Weights of a small image diffusion model.
Model: 5.79M parameters, norm layernorm_no_bias, patch size [4, 4].
Data: trained on aerial photos of the United States (SatlasPretrain), 203450 training examples.
Rows from block 5 of a small image diffusion model, named by matrix and row number. Rows with one number within an expert belong to one neuron, the router's apart. Each number is 128 + 24 x the weight over its row's rms, rounded and kept within 0 to 255. All counts start at 0. Numbers have three digits each.
Before each expert's rows are labels from the 100 images, of 14976 (inputs lightly noised), where the router gives the expert most weight on average: "patch colour" is the nearest of a few named colours to the mean colour under the peak. Only what is clearly more common there than usual is listed. The data: aerial photos of the United States (SatlasPretrain). In brackets: how many of the 100.
# router: router (model.blocks.5.mlp.router.weight, 8x192), inputs 96-191
# up: expert up (model.blocks.5.mlp.up, 8x96x192), inputs 96-191
# down: expert down (model.blocks.5.mlp.down, 8x192x96, transposed), outputs 96-191

# expert 3
patch colour: black (41)
router.3:130108119171079084124157144123128131082083133144120094141125125156076128151112109118140173135127097134104116148149165135136126146106132104113120116110125150121152163135148134168142076131107119107138101120121110124109130163104121171128150112077110108173139137115124139114112128159134133145
up.22:123119119096123102183076149126109131138091163133147111163128106109158137119126114124102160086132078159152114174098115101160162129173112095089148166106102133141099177126134114128140153096149166146112108143115152105144118141137111137111122139126142148156126126123157139124100138115167113139
down.22:168127141102151112114144099141102108106145142152131135122103182135112118110117148109140141139139132117160189100155090160097110109131119131154099115105166097150184149164158159138103121150133141105174135099127101155116049116104110134129155157123142159128123169180119146168114169128112135135
up.23:111132167099132125123166109115126094098063118116127093105156153163158111126112106105153175125124080182148082163115078129131070127140122149142110154139157149157148131107162159095154130130140103122116166133129098123126137161114137153162134101072172103128117109103129123130134107157117109149
down.23:131137140104150120134131145133095169132152160135155124100122131047100164112147153183136123155117148120134154067140136124111158119150150120103116141125118087142112122120075143135079159143131198148153100136141120136108136139162144124103093166138146145106116132160152148108117144112145122121
up.24:141119136109097144171105130168107100167088158166132100112111122096136122099116124100121130111133145153110143148148095102118135134134135116140151166143140121186172145167128126124122137119130156099146128108151142106128123119107119144134139114082153139108094135106128137081082099131113180121
down.24:097171107125139136071129150135100116143156163153136098081176143135131121125175158169182119130148136084152163133142107127094134130133172122149099132117118121161118139108100140100128156142111090140110167137146094126126108144155081127115081158148143104134130145145116136118118112104121132139
up.25:099121127141083171105171141103147168109127127132087177107148124134141095130150169107156092121140155123116144144119133138154101115096116154113100093126143114104158115129152127143136115132127119157130134142114106148128104100129163128106133102129110152104151123151098137129143121159085123107
down.25:173136104143135110171127107159129145180140126128113145140132104099111124138148121134125172162087140137129067102072123121131144116146110134118172156145088138098168161153129154142103103112123120123167131136109148160107117127169136114124127159128131117087113107102156124127133179108135172134
up.26:124118168114137129151122155155140127105119141127118148165109133095110126099055091133141086094129139115121112139148123112179128145130196110110147157153117135146132174145136115157109143105123137161115092111150100123125141111080151129154126136088136169138131091126106143099142120132123153145
down.26:128155142118173134105121152140086113144136146158152131091193140084178103157141150154172117146113153158161181128130096130070088141116136131138153129094115098160153138140125150106091112124138091129094172122124122123121118161141090158123160170099160143127111145139089131136107116104118177103
up.27:075104159091108148167088153172115124119134143179130128107095140104130109159084124096098125110106181136121112139118105149108160152100157107160149121155128153158143146142140151093135137137166128096126154131136154147087127126092135144119171136130140094114082141150112166140105147128123193167
down.27:065155132132133161083140120087081111144158158167135128114124148157166121131158128176182108100136141114140162119134131136108124116141118118118110107120128129158151182099157132106130120121146100137163179090098092130160096184122132109143092128070130092152096126141131101124153142147148116095
up.28:111118112106169131170092107123090095125102112111104133150147103106164139113112122128131137114107111177128115130156086094140120155139120090151139150121124123182107114139152137118139120105129136130129122117139153121125110127097114135137188109131153182105085137127144165108118079152127132132
down.28:123113153106162076121146147138100141125147136167157116120143167109125138119117142127141133101119130075158177116161133106138135126153154120143090091116117103169118163139102148086105152138127144129127137102112115131115097109157134139142140148115144140134159134138120143091125154103154116123
up.29:176131088120151105197095129118097135114084114138151093134118107096140130129148137112097155106107116146157110139119096114173145111176094057117144158101077123098101163136138146122139142108145170154132115111111154109111117170148134137133122136137137153151127127143136134097140133114187111121
down.29:153140129072127101137152101133110090100121119130141144102093149137122110107111148125135159136122122122137164081141086169103123100108122142187094136130142098160165145134139173101093149154101142082168133093132096157108078121106097178151127160118148143091093121180130156165085150099097133116
up.30:147112096106113139193106122119111124122086160150135115174142109108142132122133100108123148119121117153151108160122065125145122139151115067103150170150132131188140157147154114083126160107114122103161118152134162095120130137124129102107120104106135160130106165140136122092108097171134142133
down.30:122152128134161109115146106160102090119111151164161101117106164107123123116141162173130129124134125112154171112140090139076118082111129142180096125116120097144099166143092134083078136157134148147112146090138094098138090112162102081099120162148165151126163128167123158161097158076140114116
up.31:139142126142127118155118137136132158117129159119123143188102106098110137081112105135113129092136102135099124147137098061170158155179153064116141177159127144140119183123114115143122163075138165182134094106128126097142110121097140125136118140088115175123125111115118140113142138114153134149
down.31:115151169081133130143128140152099104138126162164158118103167175094156111125120119158147136129097151114148169109136117130067114113144163120184145127107121092160147153149150123109062131142153102093090146130158120149163136137157105136146158141126120176149127149128109156131060138122114123147
up.32:123088172097102122122130133123115096137062137137104103166122127160152124135115082123129152119134093137149134159170038125147122128110121090143122164141135139176157140116135126113128150132145097149147147127111088117163119154132147136129106104090165126122095105099168166117125090172134104145
down.32:112164121133161146114131183135118100149136186151140132080135152096094137119155114156165106147110147104150188110127133127094129112141145142144150156131131095115100167158094111122113145138190156149119114130146108100124092138107110117127150134134165147141125129190119140111140162103191129093
up.33:109125142133122131142112127153146135095134156117109142158097097115080139080108112087102085085141113154086108152174119105167140138174139114117143165175123143160133128148102112170119170108107154150124107121162137134146150096099140133129136096090117193113093141125153155090140106131114164142
down.33:129159124101151124148128113155068126137129161151135109111173135111133087136121170157158149158110125132150140134142106138109128114102135097148092115108116088167157127134155115146119115162135109075116166126147128152123102138160092099134155180091100113143149141166097134126064134136132147120
up.34:152108132116112157131132141135139131127102133150099105106136180139126107150082136188131098146140118117109144131166138119171162158115155143125130107087138132144151139124186148103151100122155091116136162109119119133111102143109109089141100124085102116143157128088077107124098135135116107105
down.34:134151136164168144109127136115084103166164145093112124149181090096174155132144166120151112108124166126127171096134104124099126105138095133123135132117109154124114143095149132108150122132161127117074130120123127130132161144128120156128113117182161146093167110170151107161132116095104154113
up.35:124115140120160136150127106151086109096108151107140122143132069112131100093097110131104129105140108148121111134156108100173136129169154112143160178118113124162109132152131155164147163100108147126118113133104122108146099126102129159161122114091138172128093127127136125098113136137122143151
down.35:122115145096142099122110149116096097136138143155146145109164114124136112116152137151115127155096138131165151073132099119101168123129188141113099102110133114159157136145176128125132160152153127108126108096128093136123129130153110167121185151119144176127112122168157160131132137135094126107
up.36:132152093103124127156105141103098111155062146120129106166118114110176114148146127129125180120122111133133097128089085071156130112150111093065156183131103134120118160100127142084150148089128143165149123115107143096119097135167141138130128119081174130154126129098157142139134119171118102136
down.36:134136100115125118128130123132109111113165121153160083085097132110115131084081139107132118137086119103143163084114089165096107148147104151146143135126132121145153100138105152118111138126120166088144152121159113139080097132090104085123136159137158133100146126161159150149100174071130100122
up.37:115156117104122139196089108113101122157064134145152105134149100132175140155154143118123156144128110163116123130099109105142129102133113088089159164121104124094157149133112156084150119089137136125119157149123154069142100132155072124097118139096159110153138159135135116122120118154107116151
down.37:123108147102173135129164153110120117141161095164140100104082128136131169111125151142151158177112105095169136111112120169106136139120116102170105150128149122141117146130112175102072123124094143124147143144142105146116103110116122122134130186137116127105135147153120105150105165132136104125
up.38:120101158102119134149141137150125137154096126127139130116120164156132084126120140134104147163127072126152127133143146141129177133110113094123112151129115140122163131141147090154132135101140100147115154145152144109150108106133107175144101157125129130126156080128122163058078117143138120162
down.38:144098137134155149137091088065153106162135148131139107084134132131151136138138124147116134144083147140138135085126127144061119080131155120130141098107166118109158150104145136150118161155105163101138088160114142105138111075109169117131092136167148119095162161116119148150169182120097104114
up.39:151135130118158128143088138110101161128065137134119100171106087071150145110127107142102130121131121163130130146101136100154179116176106055096119196137087127127098137124124102127135144084159157148127109138132115099139132148129122137117126138155137138124093144122139147138137119129194110147
down.39:135115122046161138096148103138153109109106110158105152130142154116130109120137157134147163129114115142141198125128095124093133131112139120145137132114142120165101145154187179103110157153118120118176159115116106164110077109102094112166143147107137161105119106140128150166082142136117125142
up.40:130123112126127159132129118124101108132110144116100092146137114151200138158141146117146154122120109121111106130107082122126108095120108104103114154099118126164141139115136154029140144099120110140139172072159126111152106162145130134135136102091171097144142123107145131132158076143094104152
down.40:125146137100133099135144111134079134134136155149140138064127135126114123115147144151132136136124071115123112125114106143119158123158154128146147135110109098146102136114090150139099137094106183148143112135131099143116124094175139096070146156144137147102107115157136162111109180085137097131
up.41:141116137094119130178098095138099125117107131123156111128118129148156106147104098109114153121146107153110124159079088107126123119146081071102130159122136139138142137114146114088129152115109141122168147098160138109155122143116118137104167116121140125157160133134152154140123089167131094144
down.41:078153093120139123130161138105097118145110148158113107092084151130128161109146127104149139133121124088126140087146090159081152099113145112144118131107124104124114153163123152120104157121140151144149121139133093122100091105107141114135123181111140146099127129188135135127147171106158104101
up.42:117077129109112127169088102147114117132070104134143106134120140151150112127091093108132158116134088148134132159119073116096129122125132077109144151130126136180187151131150130111131182135113107112124185104147151098130124146095101140103147105069141099140153141113125151123110105195139124162
down.42:095175111154154103123139139145113132144124146153132111094133150096151121106177151137150118167117119074140150070160114128118133113153127138117120134133137090126105172151088141120088172138154128161149113170154106120106109128101155113154098151150133100103150134186131146125118147084150114097
up.43:135097129096120153172084102137125116118093137170107103160124135127163121112098107105116160120130096153139104142146035113111111116136133084129130165135125114178155134144145103107119151111125145122149143121158128107122111141092107111142133104091159139110090164125138154111089090155137135157
down.43:103170114128149120116146151156077109151148186139148099096176149109123138123135160163158127101119146091148151102145127167094148101131152124127104135137118110137125141127085128099104146141143149137155152126131108115094128109168111115106116162127171126117118139169125162123106162063163131106

# expert 2
patch colour: brown (62)
router.2:105084130166116128124160140135141102080110141122121102149105180144084103164093124102150158135161128154136137160156175163141127116118130122139137124112128128123173161132169150130156108138124149113183134104126111134103129122121111160116185132093067129186116130122134144103143171125134125171
up.22:167124100112130124131151094149102162138193141143110129134126151170114138100132144158122116163155093127119120092094122158118133130125096157148127089152144127138179099110116148137113117155066113095159136119176198153152124129103155152099141101146122092090143149140131115144118100172109160171
down.22:093145141166101107101129123105139125149121134075120103116146100108129155104175101178132110135091131152139105108117116139106152082149146139137130154103088149119080141083131108124147136163149138137123137162097064135102111153150102115099093156148157132112135123101175106156096156113130106116
up.23:128092157145099111070115096124126121122096116117138143194130126089144128130137093149129115112114068136106088116117123110122135139145114085129160150134138161132176144127049090113138142112137124110145119135106094105131144124097146140144116108140107083099143130159148122165147151142155138144
down.23:132161082170115081104134128118125159098146111141108170114091160122170128103132119133173130196149108129142151091118109161110089115103156128188100095123111134170128122120097141108069109164137104153176148137143069112105108138115136142107101153136145168099105144155136148167147129116109115096
up.24:109141117101162116156067104147098122150133129128178135127136121152111138123113099145123128149109135134133133149135054132130140143179124100151129153165122072206141181128151144077118149146104125105129143102148147117133123142132166131113159121135165149159110116115116160108126132135141141134
down.24:140118130136137148133129136128132128126167114043146119111122109152111124116132151117122128099131110117129130170175165105140127129130117106111104117122109136134162111133132092155189104145090125134099175122144136141093192166162108120154110152121105097163122130098126105117131127124146125104
up.25:124119111123132141147139109131079108162137134139149154112133142121138104115114116122160121101108127117119134115106159111128136105056171138117125124148144179107140121137060085130098130123137171133085139113119101111088146118125130158179087136125170116103171132147104117154131175130117148114
down.25:179098090154122135077151144118111134140095074130149116133108166120109112097155105145111144143118124155091145135118098149162120111128133113136101104131115142124153171128152122152161130151134151140139136142106089113114111118112138166111116139149099126096110109127150086130118106108133121139
up.26:107116163110128132147081133168148080200164160119144116124110136133124119120126113160125142108128143092153138165111128132118141113126101158166099099136111163139116103136105111134123191154106146123107113112096137144134172091167104099099064132165131157156142156162143136103117145076132101127
down.26:144157129167136133156118141102107125131128066094142109186136131112081137120090080145122158100125136151161145144151132120125131113147125101110134143132143105147149124116204100172172144115154113129067118108129141122131128154113146081136126115156130111146089136135153120123139136142145165135
up.27:124157126140129182171080142082127128131122099137122147121129162109133115139119133127125133143142152119149171099113113141116111097137146147087157126132090084108132106151154097157110141149164122135124115108123129141120144149155114110153149139116118121097145139103119126088116110067119120102
down.27:157131121150112146136130160154113136142108107130113106149142111112147128143132144136106150115094121123144113119100164155126121142102119165121126133166150132102114124159128091133141112116117150135049120105119185095145150105108142131142094160130147177122139140103152134100126125188112161149
up.28:139089103131131130114157150155100114187165143112103159092101129124126123136112120128141113145113141133141099100098167187119143159067146138132141067154169144069167137118126153096127115119136125098117153103097130140131122157132142170137093131129141126103185136118107134134130166143138131155
down.28:154172090139108127094110194143137133133133111082089101144131119119122143115136125154153152118165108146127104119155122111145125091150149100139139136133102145158088125083096123147129133141155154134144105135116092111112135092111146142146123107128149111105137114121142118135176157096131180080
up.29:152097107110142171128110143108150178121161128137133146092123167140130155115094124161130074152140143125160156114159135114109104172144140143168145144145078152134143120151139125132164126128141098143089083133138123120105102141129144093145107108131137168111149159148125133135104145110117094117
down.29:076134172134135101113142093161117144151112151095124146117120120131093136140157129062155102142100091182112112116121082150186109128134150182100126091151162148112111130115167111172166126114143103116095146102119102128132142144110132133133120109141148143100160103120134131166148135118117120097
up.30:117119137190110166144113153085145159112089108117106163137110118112115121109134159102121141114133106132116146098172155137148119127120161136082156168156166121085163119126138100161151143091173153141130131147148143137125125111138143150143112137095116066087121102120110141071153143166125195123
down.30:101134117123116113142143120138110133121129131107123113178131146143155126159135123140122128177161123123155111098157109152085099138101129132131129139150149150119099093132097111108099123139136104170138162124175114112130162094090136133101090151140169136114151144142128119141185118150119110121
up.31:163109126153118175147125142101120165137150100135121130128103118118089153101114158159105070113121125088122164130148125132135152159152155113141121135095102108122147150132167173077128130112119153117087086132110100129125121118166159107145155142113094132105096138072134134109146130089137122122
down.31:158128181114104136113165135115137127148079122093109168109136130159155137094144117115110111121132124118131086085157133115136134167121130166100149100147147167118134131121159137113210157185186108136100112144127152113161155123124144111136127115141125128130139116141124129105125109109122125132
up.32:133128093100111096146142127131150130127133148126142082128097123168125136096111116144136137111122101098148099142133125136090135085148113112121083135094112121174125144135140179143095119123100089136154103115141142157148143157175085083124089148159138123143145121109134117145111122102147080156
down.32:093173164118150134122114136139092112175172124156156137126149135128121147121116126119100105153100136136176156166150116084126132154155153122176099100165121117153101130146139111130151104170169089086115130113140121137109157117142116082156156091120112150149130118135160102119105127092127160153
up.33:152126096122150123182129121142087146075110118140133097123132134120118106111092129117124114114127108124154134114159093145177124135130125098153143116107116087141100133123171152143137126181155100085095143144147129125101099122147211130165160127120134112102083119133160119092096107118141156180
down.33:131125103131115135079169066168172109125174116109139136105141130114109150126116114098090136118096147151081088145132153122120096104130119147147137124085091112135145111160075122150144109147144109173111139132059128147102135128139142124124103154130116121118118132088120137147127138085101123096
up.34:151150150116125143125169129160150139145166152143133142126133118145143127117120174137162111105107118094127094140104130157125152116085112141154140092103170161117171120092103111078146116140112108090126141173116146088124137166123118169104069127140129086132159146110131129164121153145138173128
down.34:146146086148137165126162123108112169123133131138161120118148150115129169111116098117141112165151131114158136119129130118130129099138129103141140127104090106136127124116114114169112102162196142139158078172101101167123111063129105105143112133144116130073083123131136120135094141072149141145
up.35:141108126144141139113113132151139113102130112125141070110137121187133161120131113116118083147102100108131127101160099107098110080165111092146098117104116150123089103058120145161111143142096129172117068165187101165117138146167105099135106111142138131131097128112126164148101124131139079144
down.35:098135125099152133096141191127118125155150108109156161097144154115125123134133161115138148126105159122124139164165114115157105144120146128118154105120116116142153058153136148113129135145160118112111104145117127144088084167139123151173142108081119119163181166109111156113095171110112148086
up.36:117141143115155135112144159082161099112131149121093115163159134160143109135140155113162119094128158110093132140157135096129128102099122138129132106126122144165098094118080128143085126129145106174129118139116116119118151128089119119139073130146138152119188151140145123129084114074141096124
down.36:118143122094137123138127155101144132112118144143140121151143144093112107129070131107088133168106135150137174101149079121126106151136148127112127102142098127178087132125118123100096148127137142128131054135104102169116055087122125119104114132143125163135104125133114146124109161116119123116
up.37:124122140117132140160137134148095163137097167146114148133144116134150101161122129152134146129162154165137132139144143182179133126097156116118150141147184129113129118118162147133143122138105141097093183099119175075119090145129147134116089134145144095127134183126107139137139128131108108143
down.37:116101143156106128140126126131172085115164081115121119165105098119097124124122080135124190123145106114143087130177128101139156121151123129131146202138105146125121081073122104160125162137157139151125115144140113179144159120075157100094127105169102127136160144119150143113130116093159162151
up.38:185122077095136132111135125169129123131152091142080140132138152137084138107128130134146143145113126146146117108118112159123091160120072093144105112148118133163114137129167146070115134130133108137110144147168169133122076143156134119167140150151153111135133133142119111181115120133138121180
down.38:122160132148131166104126122081148139171153126107151128120121124129113132149150168132133127097084131122107124150185170107129145146166131118137081115084142125161132141098097153114169152111109108110133124112102088168130154115130099119153110069133103102159159100158120119123135156072110117077
up.39:114113136066142162150076145115134127136132166119100091143132148176120111121140126131098094107102139071118165104146105087118160098119147132118088091079117148131112086130105106089109148114164133195125111106117101158140141168146085121099138133134105156147139128146105164141097130103102108109
down.39:141125124146116126138156096151103156136095172108131092136151161113116110140172131116111151120108101154156118136114100113169117150173132126136115126099120135125142184107139143115159137117170159140125158145063150111122130095156109150179137166139124152137124122132132111145124163145121120117
up.40:117115124095122109138166143179115136144155132131142152108131124108143124134123126136141133125123137111137092106049106148131126104061122132129129083079166159123122127119098130120133108106142096116162168143125138180148081171136126151092105152124126103156170123121077109139114145112134124155
down.40:108094150111120133120121169122097124091162145153135135147121120110110091117124104121104093105106137141134126134118134090133125130155160109137130186194074109102122133138104135149137125161107154143140083130102090108082170109141138122149123175117150127109126092118122152131114135089154190145
up.41:187085109135146157092117108109146144096078132142140153114136168151173176162112113095128115104112097144159135145157154152099121171115130104135152118118099181103148120123141145134156107107136112127122185099136138138152095125096156159165132162112114076089142134117107137148109133149151118094
down.41:136170124152142130125148124161111145168116104143162167136135110121119137079144110123137104171144084143122125100165066139141121132113100128170127093118095139138098106137081125126075145121132129106142158126097072104109152164108139155144114113128172186127132043131147148139102149093114134114
up.42:106164139125127149156071124146128145126160144121085116153123094117112134132115104139133121079146122149104094162102151119161148089154126115099165142143122122123100157147106129130131131102091155157105165165133105101125141130118143133182142116090116134140106081111133139122139116148129161104
down.42:165083106119102130136183123111135150066081109172142128152106182153133159152118143133120131154112097108139123130145162127139115118055106123122094134124114158141147098092186119134112148160109133138142137142156141120128121111118168126088099095107151107135167126101091128118138094156164137152
up.43:113122105100140139062075127117151079085114098129121111133138125129130143123117142113151109140132126137154116150143116127087132170098121150101128150135113127162163100163105131106102082126101136133164120143138111106115155122104165129157157117099104097154131140128112090137096147132152141119
down.43:120136117128112132111175102121115135124130110133174135132104161169148143090141173110113190170077095116154135122116115144107105124094115117127086121107151124154149106106122136090068136178158133134142143105124079138118105144123132134152148134101139120121146108161123151150141108141127107119

# expert 7
patch colour: black (41)
router.7:098099126117088096131111137122177131075102151108148103117135135182116118107097124089138177147101083143158158171120158145148109120103097126115095131107155127111145139100157142126156070143099134088139108098112097168090153150092166159112145121097083108132092144149107099088084152116146153108
up.22:090162146123131115129089132162090118152086167144161101141152114066140114127140118113145141137134152153130093155135129100101105106137122104113102149086105115165125120130125116106068177134165111124131141138163130097152151157131104085116130123110142113187126167118162116106116121159170118144
down.22:127119114119170084126145125152139125123119129175174089103146142075133153136102138148153172139126132159169138107133079142107120132109117117182127080146116127143119161158108156117103091119113105105147138111115105144095119138136083147097148158134137128119111134131110117151104174104156101120
up.23:137148158086161141144161103151101100095164103100125121097145110147155135143154131158144116112094135111140152092142137138104115103132158142108138090145109123098138135095121154170116107178153137121111149125104132165120138103145103099117177095148123164108155129155132141104113123160114150118
down.23:107097174140156122112080160123117131091128155135154164166120145109122130164113128123121134134150129117109093177151183149166137160139119121146145127165133102181111089091156094147137144091182124141115114126159143153128144143153162136148112102134107101163141120120146127090116122105172110150
up.24:155076108122102131078116140164149093109158080141118122140085142147105123108105161131086113118123107122104152098160155138096168105116142125132107112139123089092172144114073144110105094134140155133117112111125112126199132098126121135137146155148119150141093140164122132134168140147101131132
down.24:103154200121150099123144136108146123110140126120120166105124167127111129116101123121154142082115110152152157149144123122177107158154148162122108102149128117155125159136148152139148146131153100131138164114080132132149128121114141139127163105115095155138166127119112142104146108110106118130
up.25:108158113161110100147110109105132154107115147145123116088115093096171157124128104099144143123134154135131108156136141137124096065163118107133132177110081115123093150086106141112107140170149138112146141156147121084164116136113129105130121120138160070159111129140191111121102133153167127116
down.25:130113120123145134110087181132105168143132135167164125156146127072120137144106103124153154121127104119123135132129147120150118121108126131124150138112095110127144172152123118124137090095162119120065137105087106106109103113117113103118128163100116111151133131143105127125071143105171117079
up.26:129136119092127131118163139163090111094143151131102109110131158122130088129124122163149091116170123064108145060146133153114104109102168153130132118128132097128161147108108170104100111154143140134102159115113090148143111128084131149115123121105124160154144097151132127142133144135128171137
down.26:149087195139150129129116152144125139111157144132188119144108159107096162095113098111119145109121107117161176168110143119159132154188166137133097117157116116141119117130138122154147164117151129108113122137131133152122122113127113141115116104091131079125154097116121124103107126092116128131
up.27:123163159136141098117114129140089140137105131143135151118146118096156128099136143101124128127117142132122106104127112084166053138147175189162108104115150121140115103116113112113134165104147158148115167131144127114146154101123181108125132132128177124158136081152149168141177124128102132143
down.27:127132148152128118152178119118147124131150131129137087097125118143146107147096169138129142181112164141172113126119147173161162124093102097129131117120103128132165125145136134124118066114089080148150150122159149137119121162152118152135146129107149103155128115147115102112119138113132171133
up.28:147121115130118168157121115099142115129110131137146097098084133141180144106154161090113101141115121111107163100120156153134120088114117101092103145118100127100121143123093123115124130161154142124100140148136147100094098131140084134118112148155164119101141142212150136123108088109127121114
down.28:117116103150111129124109140124075148119132115129161173142157149105108122142133143149100130140110152171126174107155148125140156131124173096113129181118125098107120154171108106151127144072152150110101110110090111166136091126164169110101152129120101102127143131129128109127130148136125118114
up.29:092145096138109140164092157162099111181083171161150115135137135065154103117138109102122117125148126130129101153124139084140132151159088097115113123137103134143085144132122119123096172113159133140101125155136122071138134141116136119121109133116182113163102150136145116129116134154143116086
down.29:114105129123140105126133122133134116095128121112177109075112139136128133140144116116156172178104127096142131080139087125107113129107170107139140153121139126131117172134134135143095084106114115120156130122099075122107104112167108149137161157127086148127100103095118104127113117092125139132
up.30:124148118127120126158134155113100122128136185142089124155136093064180154111178098123139138135128133108107114113121155106113134092131189142106143136093109150105171141104084116115125115151163118151159152137157125108133115145136115141155096107182127119107197133166158108126124096124122118116
down.30:146091130142118143124080142134097109116133122138169130143122123100094150162129121102152118143106111117115109168117163133127112138117153100145148174161173098105111132104153080155114144103128100112142113092167117148114129113109108094109127160118099099116109154118122112116096127126149124122
up.31:101138111120142135116136129142094110120160129129120104126112156119147088150127134109148083148117102108114141099141096150123140096093175135115127114124162090137169146127109165143111102146135133133111183141122123169119079125124082173151140160104114179124133143174090102138129167156109161105
down.31:144115167150157134117116171128102151129146140102141157139139139160137151085123110145090135120112115135144165133113141105145146141175121112110116149179158136129116124119196105141145163134111174138152102164148131121114108079140170149113153100115095133142102119156117126096120113130122122150
up.32:098132125125109089140083146144085101182095169150158110129146123088159121133100117107157168161150148139153137158126116115111103114142123087158110144120094110153100136144119126098057159117135098123179133165127112111148136168131118102113135113099164115174120155122158140111128131138162119146
down.32:148135139135161076143160097131090112123117132154158111112124143097118119135122128113169150111084123119169152121108125105148119116131125130158124117109101106128135187137148151143092105117113123112140131132112104134091073149161087159130158182121093166103160124111114131146088149068146116103
up.33:116128105115105136130116169169082107168133192127149145137111099080149150126117094102151156147127162152157140137115078114139135151145129103145144144117081111167081095149135140079110156128164137115133106129133127122125115118129106119123121117112161122159106160128148108127157130127160160154
down.33:159139146166179116156169130135101155112128101178175110113139108117151136113137166108128131132110113167175123140140113132140103067143135125099127104108116088114117142108144126160127118162116139122154133138106080099098103141155122151106154196113118161110163131131114116118079121122129151129
up.34:104113121151110121107097125094156094145152112152174103117124155209138118108117139140115145132120091099104132145131146144107132090163118108116113131117130122101131158091089140136131090092112141103147107159132101093128147125143096116111106139138129105122132120158110147150125160129137067110
down.34:101158112130143150130094114156113126114147140121132128156194112093139124110135131110147114082142124131081108114127121151129130144138165156120160138112096157131121172188158131150120141062165134138098124121138107159172090140102135147144174164143120146101080134125125097123142116116124129117
up.35:156158160132124129156154141133135126157132161095103138125129126118158119121114140123163078137143124150143122124093151168128144101116141145113119098142178133125169115111154124144114162150115110143113156092147143145103146147138147126161075090105107120105156114178105084131129127142108131098
down.35:132133102112128112066088126117131138107148131097140081086120099102109134143190117114094145110089180087133103167152125120124156149159100135142093164099102108115141132139102107114114124119121130097165081127160120109081144094123150114115121138164173116159143131097171154110125125098114097094
up.36:132124072147089142118127130089121134122133109155134103079101134129150163123150161119124107155106119115104136114165170159114122098117125136137082130088082115076131143097087162125130085141132143130122108156108112098131131127142116161153117175147172103132125110176133129128097131079141086090
down.36:112127095122176094129122154135091123114138142105106137105128137091101120122096110120151133101114141092103168110118149137148150151134146116079144128136116108110120177136125119152107086113144120193122136138103129121157134140140145140120173135116082104156140167143120107131145143139117146124
up.37:126137114166101153124133128093106088140072172145125074168124119098178148116162155084154156122116120172123104108101173130135070107125110135115127161089116172126123127109108141137117113131150136172151126189137128069137107113128129117134081124188138123144150136125161113161135139148115111119
down.37:130107121142130121101100143143162126142109121146207110123131147114085117133134099116107137158130174179140137137136135129095141096141175084128128145106127126123108140161135065149134141093141079136126159138125114128141086138139108120129145138112105125151102159094123127084122150128140111139
up.38:167088097130157107112169106109132052124149132148166100125121152146145143131154152113172117170108092109117115061138132103123118103132149141153137126142143127168148145097122136180135126119127139160140124111138104139149141125098110136113091156133169172115142143140119129176120169117107118111
down.38:128126128161135108175115189105129169128114132079133123135131124135139146090120113155134154118139144121103170143187163156156150128146100115072109106127121134118167163124140115159130119115122151181127149133100130117145123134119191140153110119129127142105116111142120093119152142115129129135
up.39:110167150115125141097111120131082119137128136135158123137136160113122131138123153116151113118160159147089104157177162107116166099120132123156150155133143134147126083099103096100087161151136129110085190118191125124175140107104123084153123100156132114115133130128175166128129102122123122154
down.39:103112142137104153102133158109132172183159159114142142107115152119125159178139144145145140167112104108154116158115106154159130131114104128142132104169154164132119151156157143090138139124157140142133131127105123110108097132106133155171089142099153101137136114130100069116110136117144130114
up.40:161128086144114138075152124093110112149153100146148114092090142175130163121117134149120102163135084138118101082093142128111182103101139143149107101130163093147115161097095148138097124098142177125113144095133091134161119159122113142113096172101176111121112167107090132179122129161133126158
down.40:127164093137157136166114141110130121098116117100109120112114107098136139086132119118185121113167133129098160171167176120176115150118116124090095116106144113124123126138126160132145127131128169189151134108103151088145114163143167172150171096145122130093136059178137124143162098085103126121
up.41:120109078115131147135132138107138151096155098130105161140123148162133091103116114186123085124128093072133169088149109151133150133108102165147126143152124099094151147114110149163097132120134145131110110094146131145150129120118148088164103179121171181147123117136111126133128123074139108155
down.41:132136164122153110123136123102108163103138136142145165101117126094116136127118129110154125115162167101117122105154168134155118126149151134136143110138099137171112157146084123157129143118123167169120164139120156119164127153138163109082140090157128170131141102174163131129154106132142174103
up.42:129100122173068143151104130107144162116111120166127106134113168148138122096116147109108100116139123141121137175145127153094133077105078126138105136125117096130167134129136143122107132164145137085106125136129091102140147122124100109121143122120101112138125146143136121108089112139101122091
down.42:115126114124112142121106101152121164093128097126122164129144160106078106129141135126142112086134136088164161117112126129133105179121138143152154115116134085133184169174144131114093165096152191129104136117047112136157119129117152134144115124072101149107093161156100103093142120117106140110
up.43:141110135145070134116107130102171108129149108142133123129102171177118081096131151117089134144142122129125175129129116147074133121129118126124095124136142117126168147099099103129126155131126136122108126135134127130154163118141080108110148125117102120148150151141101094115103101150087087117
down.43:083120120130089138109114119135102117138168138107106158112141150120105135122120135113133116079123124097105146120154121109157138128127143139152149136132161126117144144192137144130094178092106165153097108119097124170154115158131129157116160125096098119120090116181091101097174083127125159138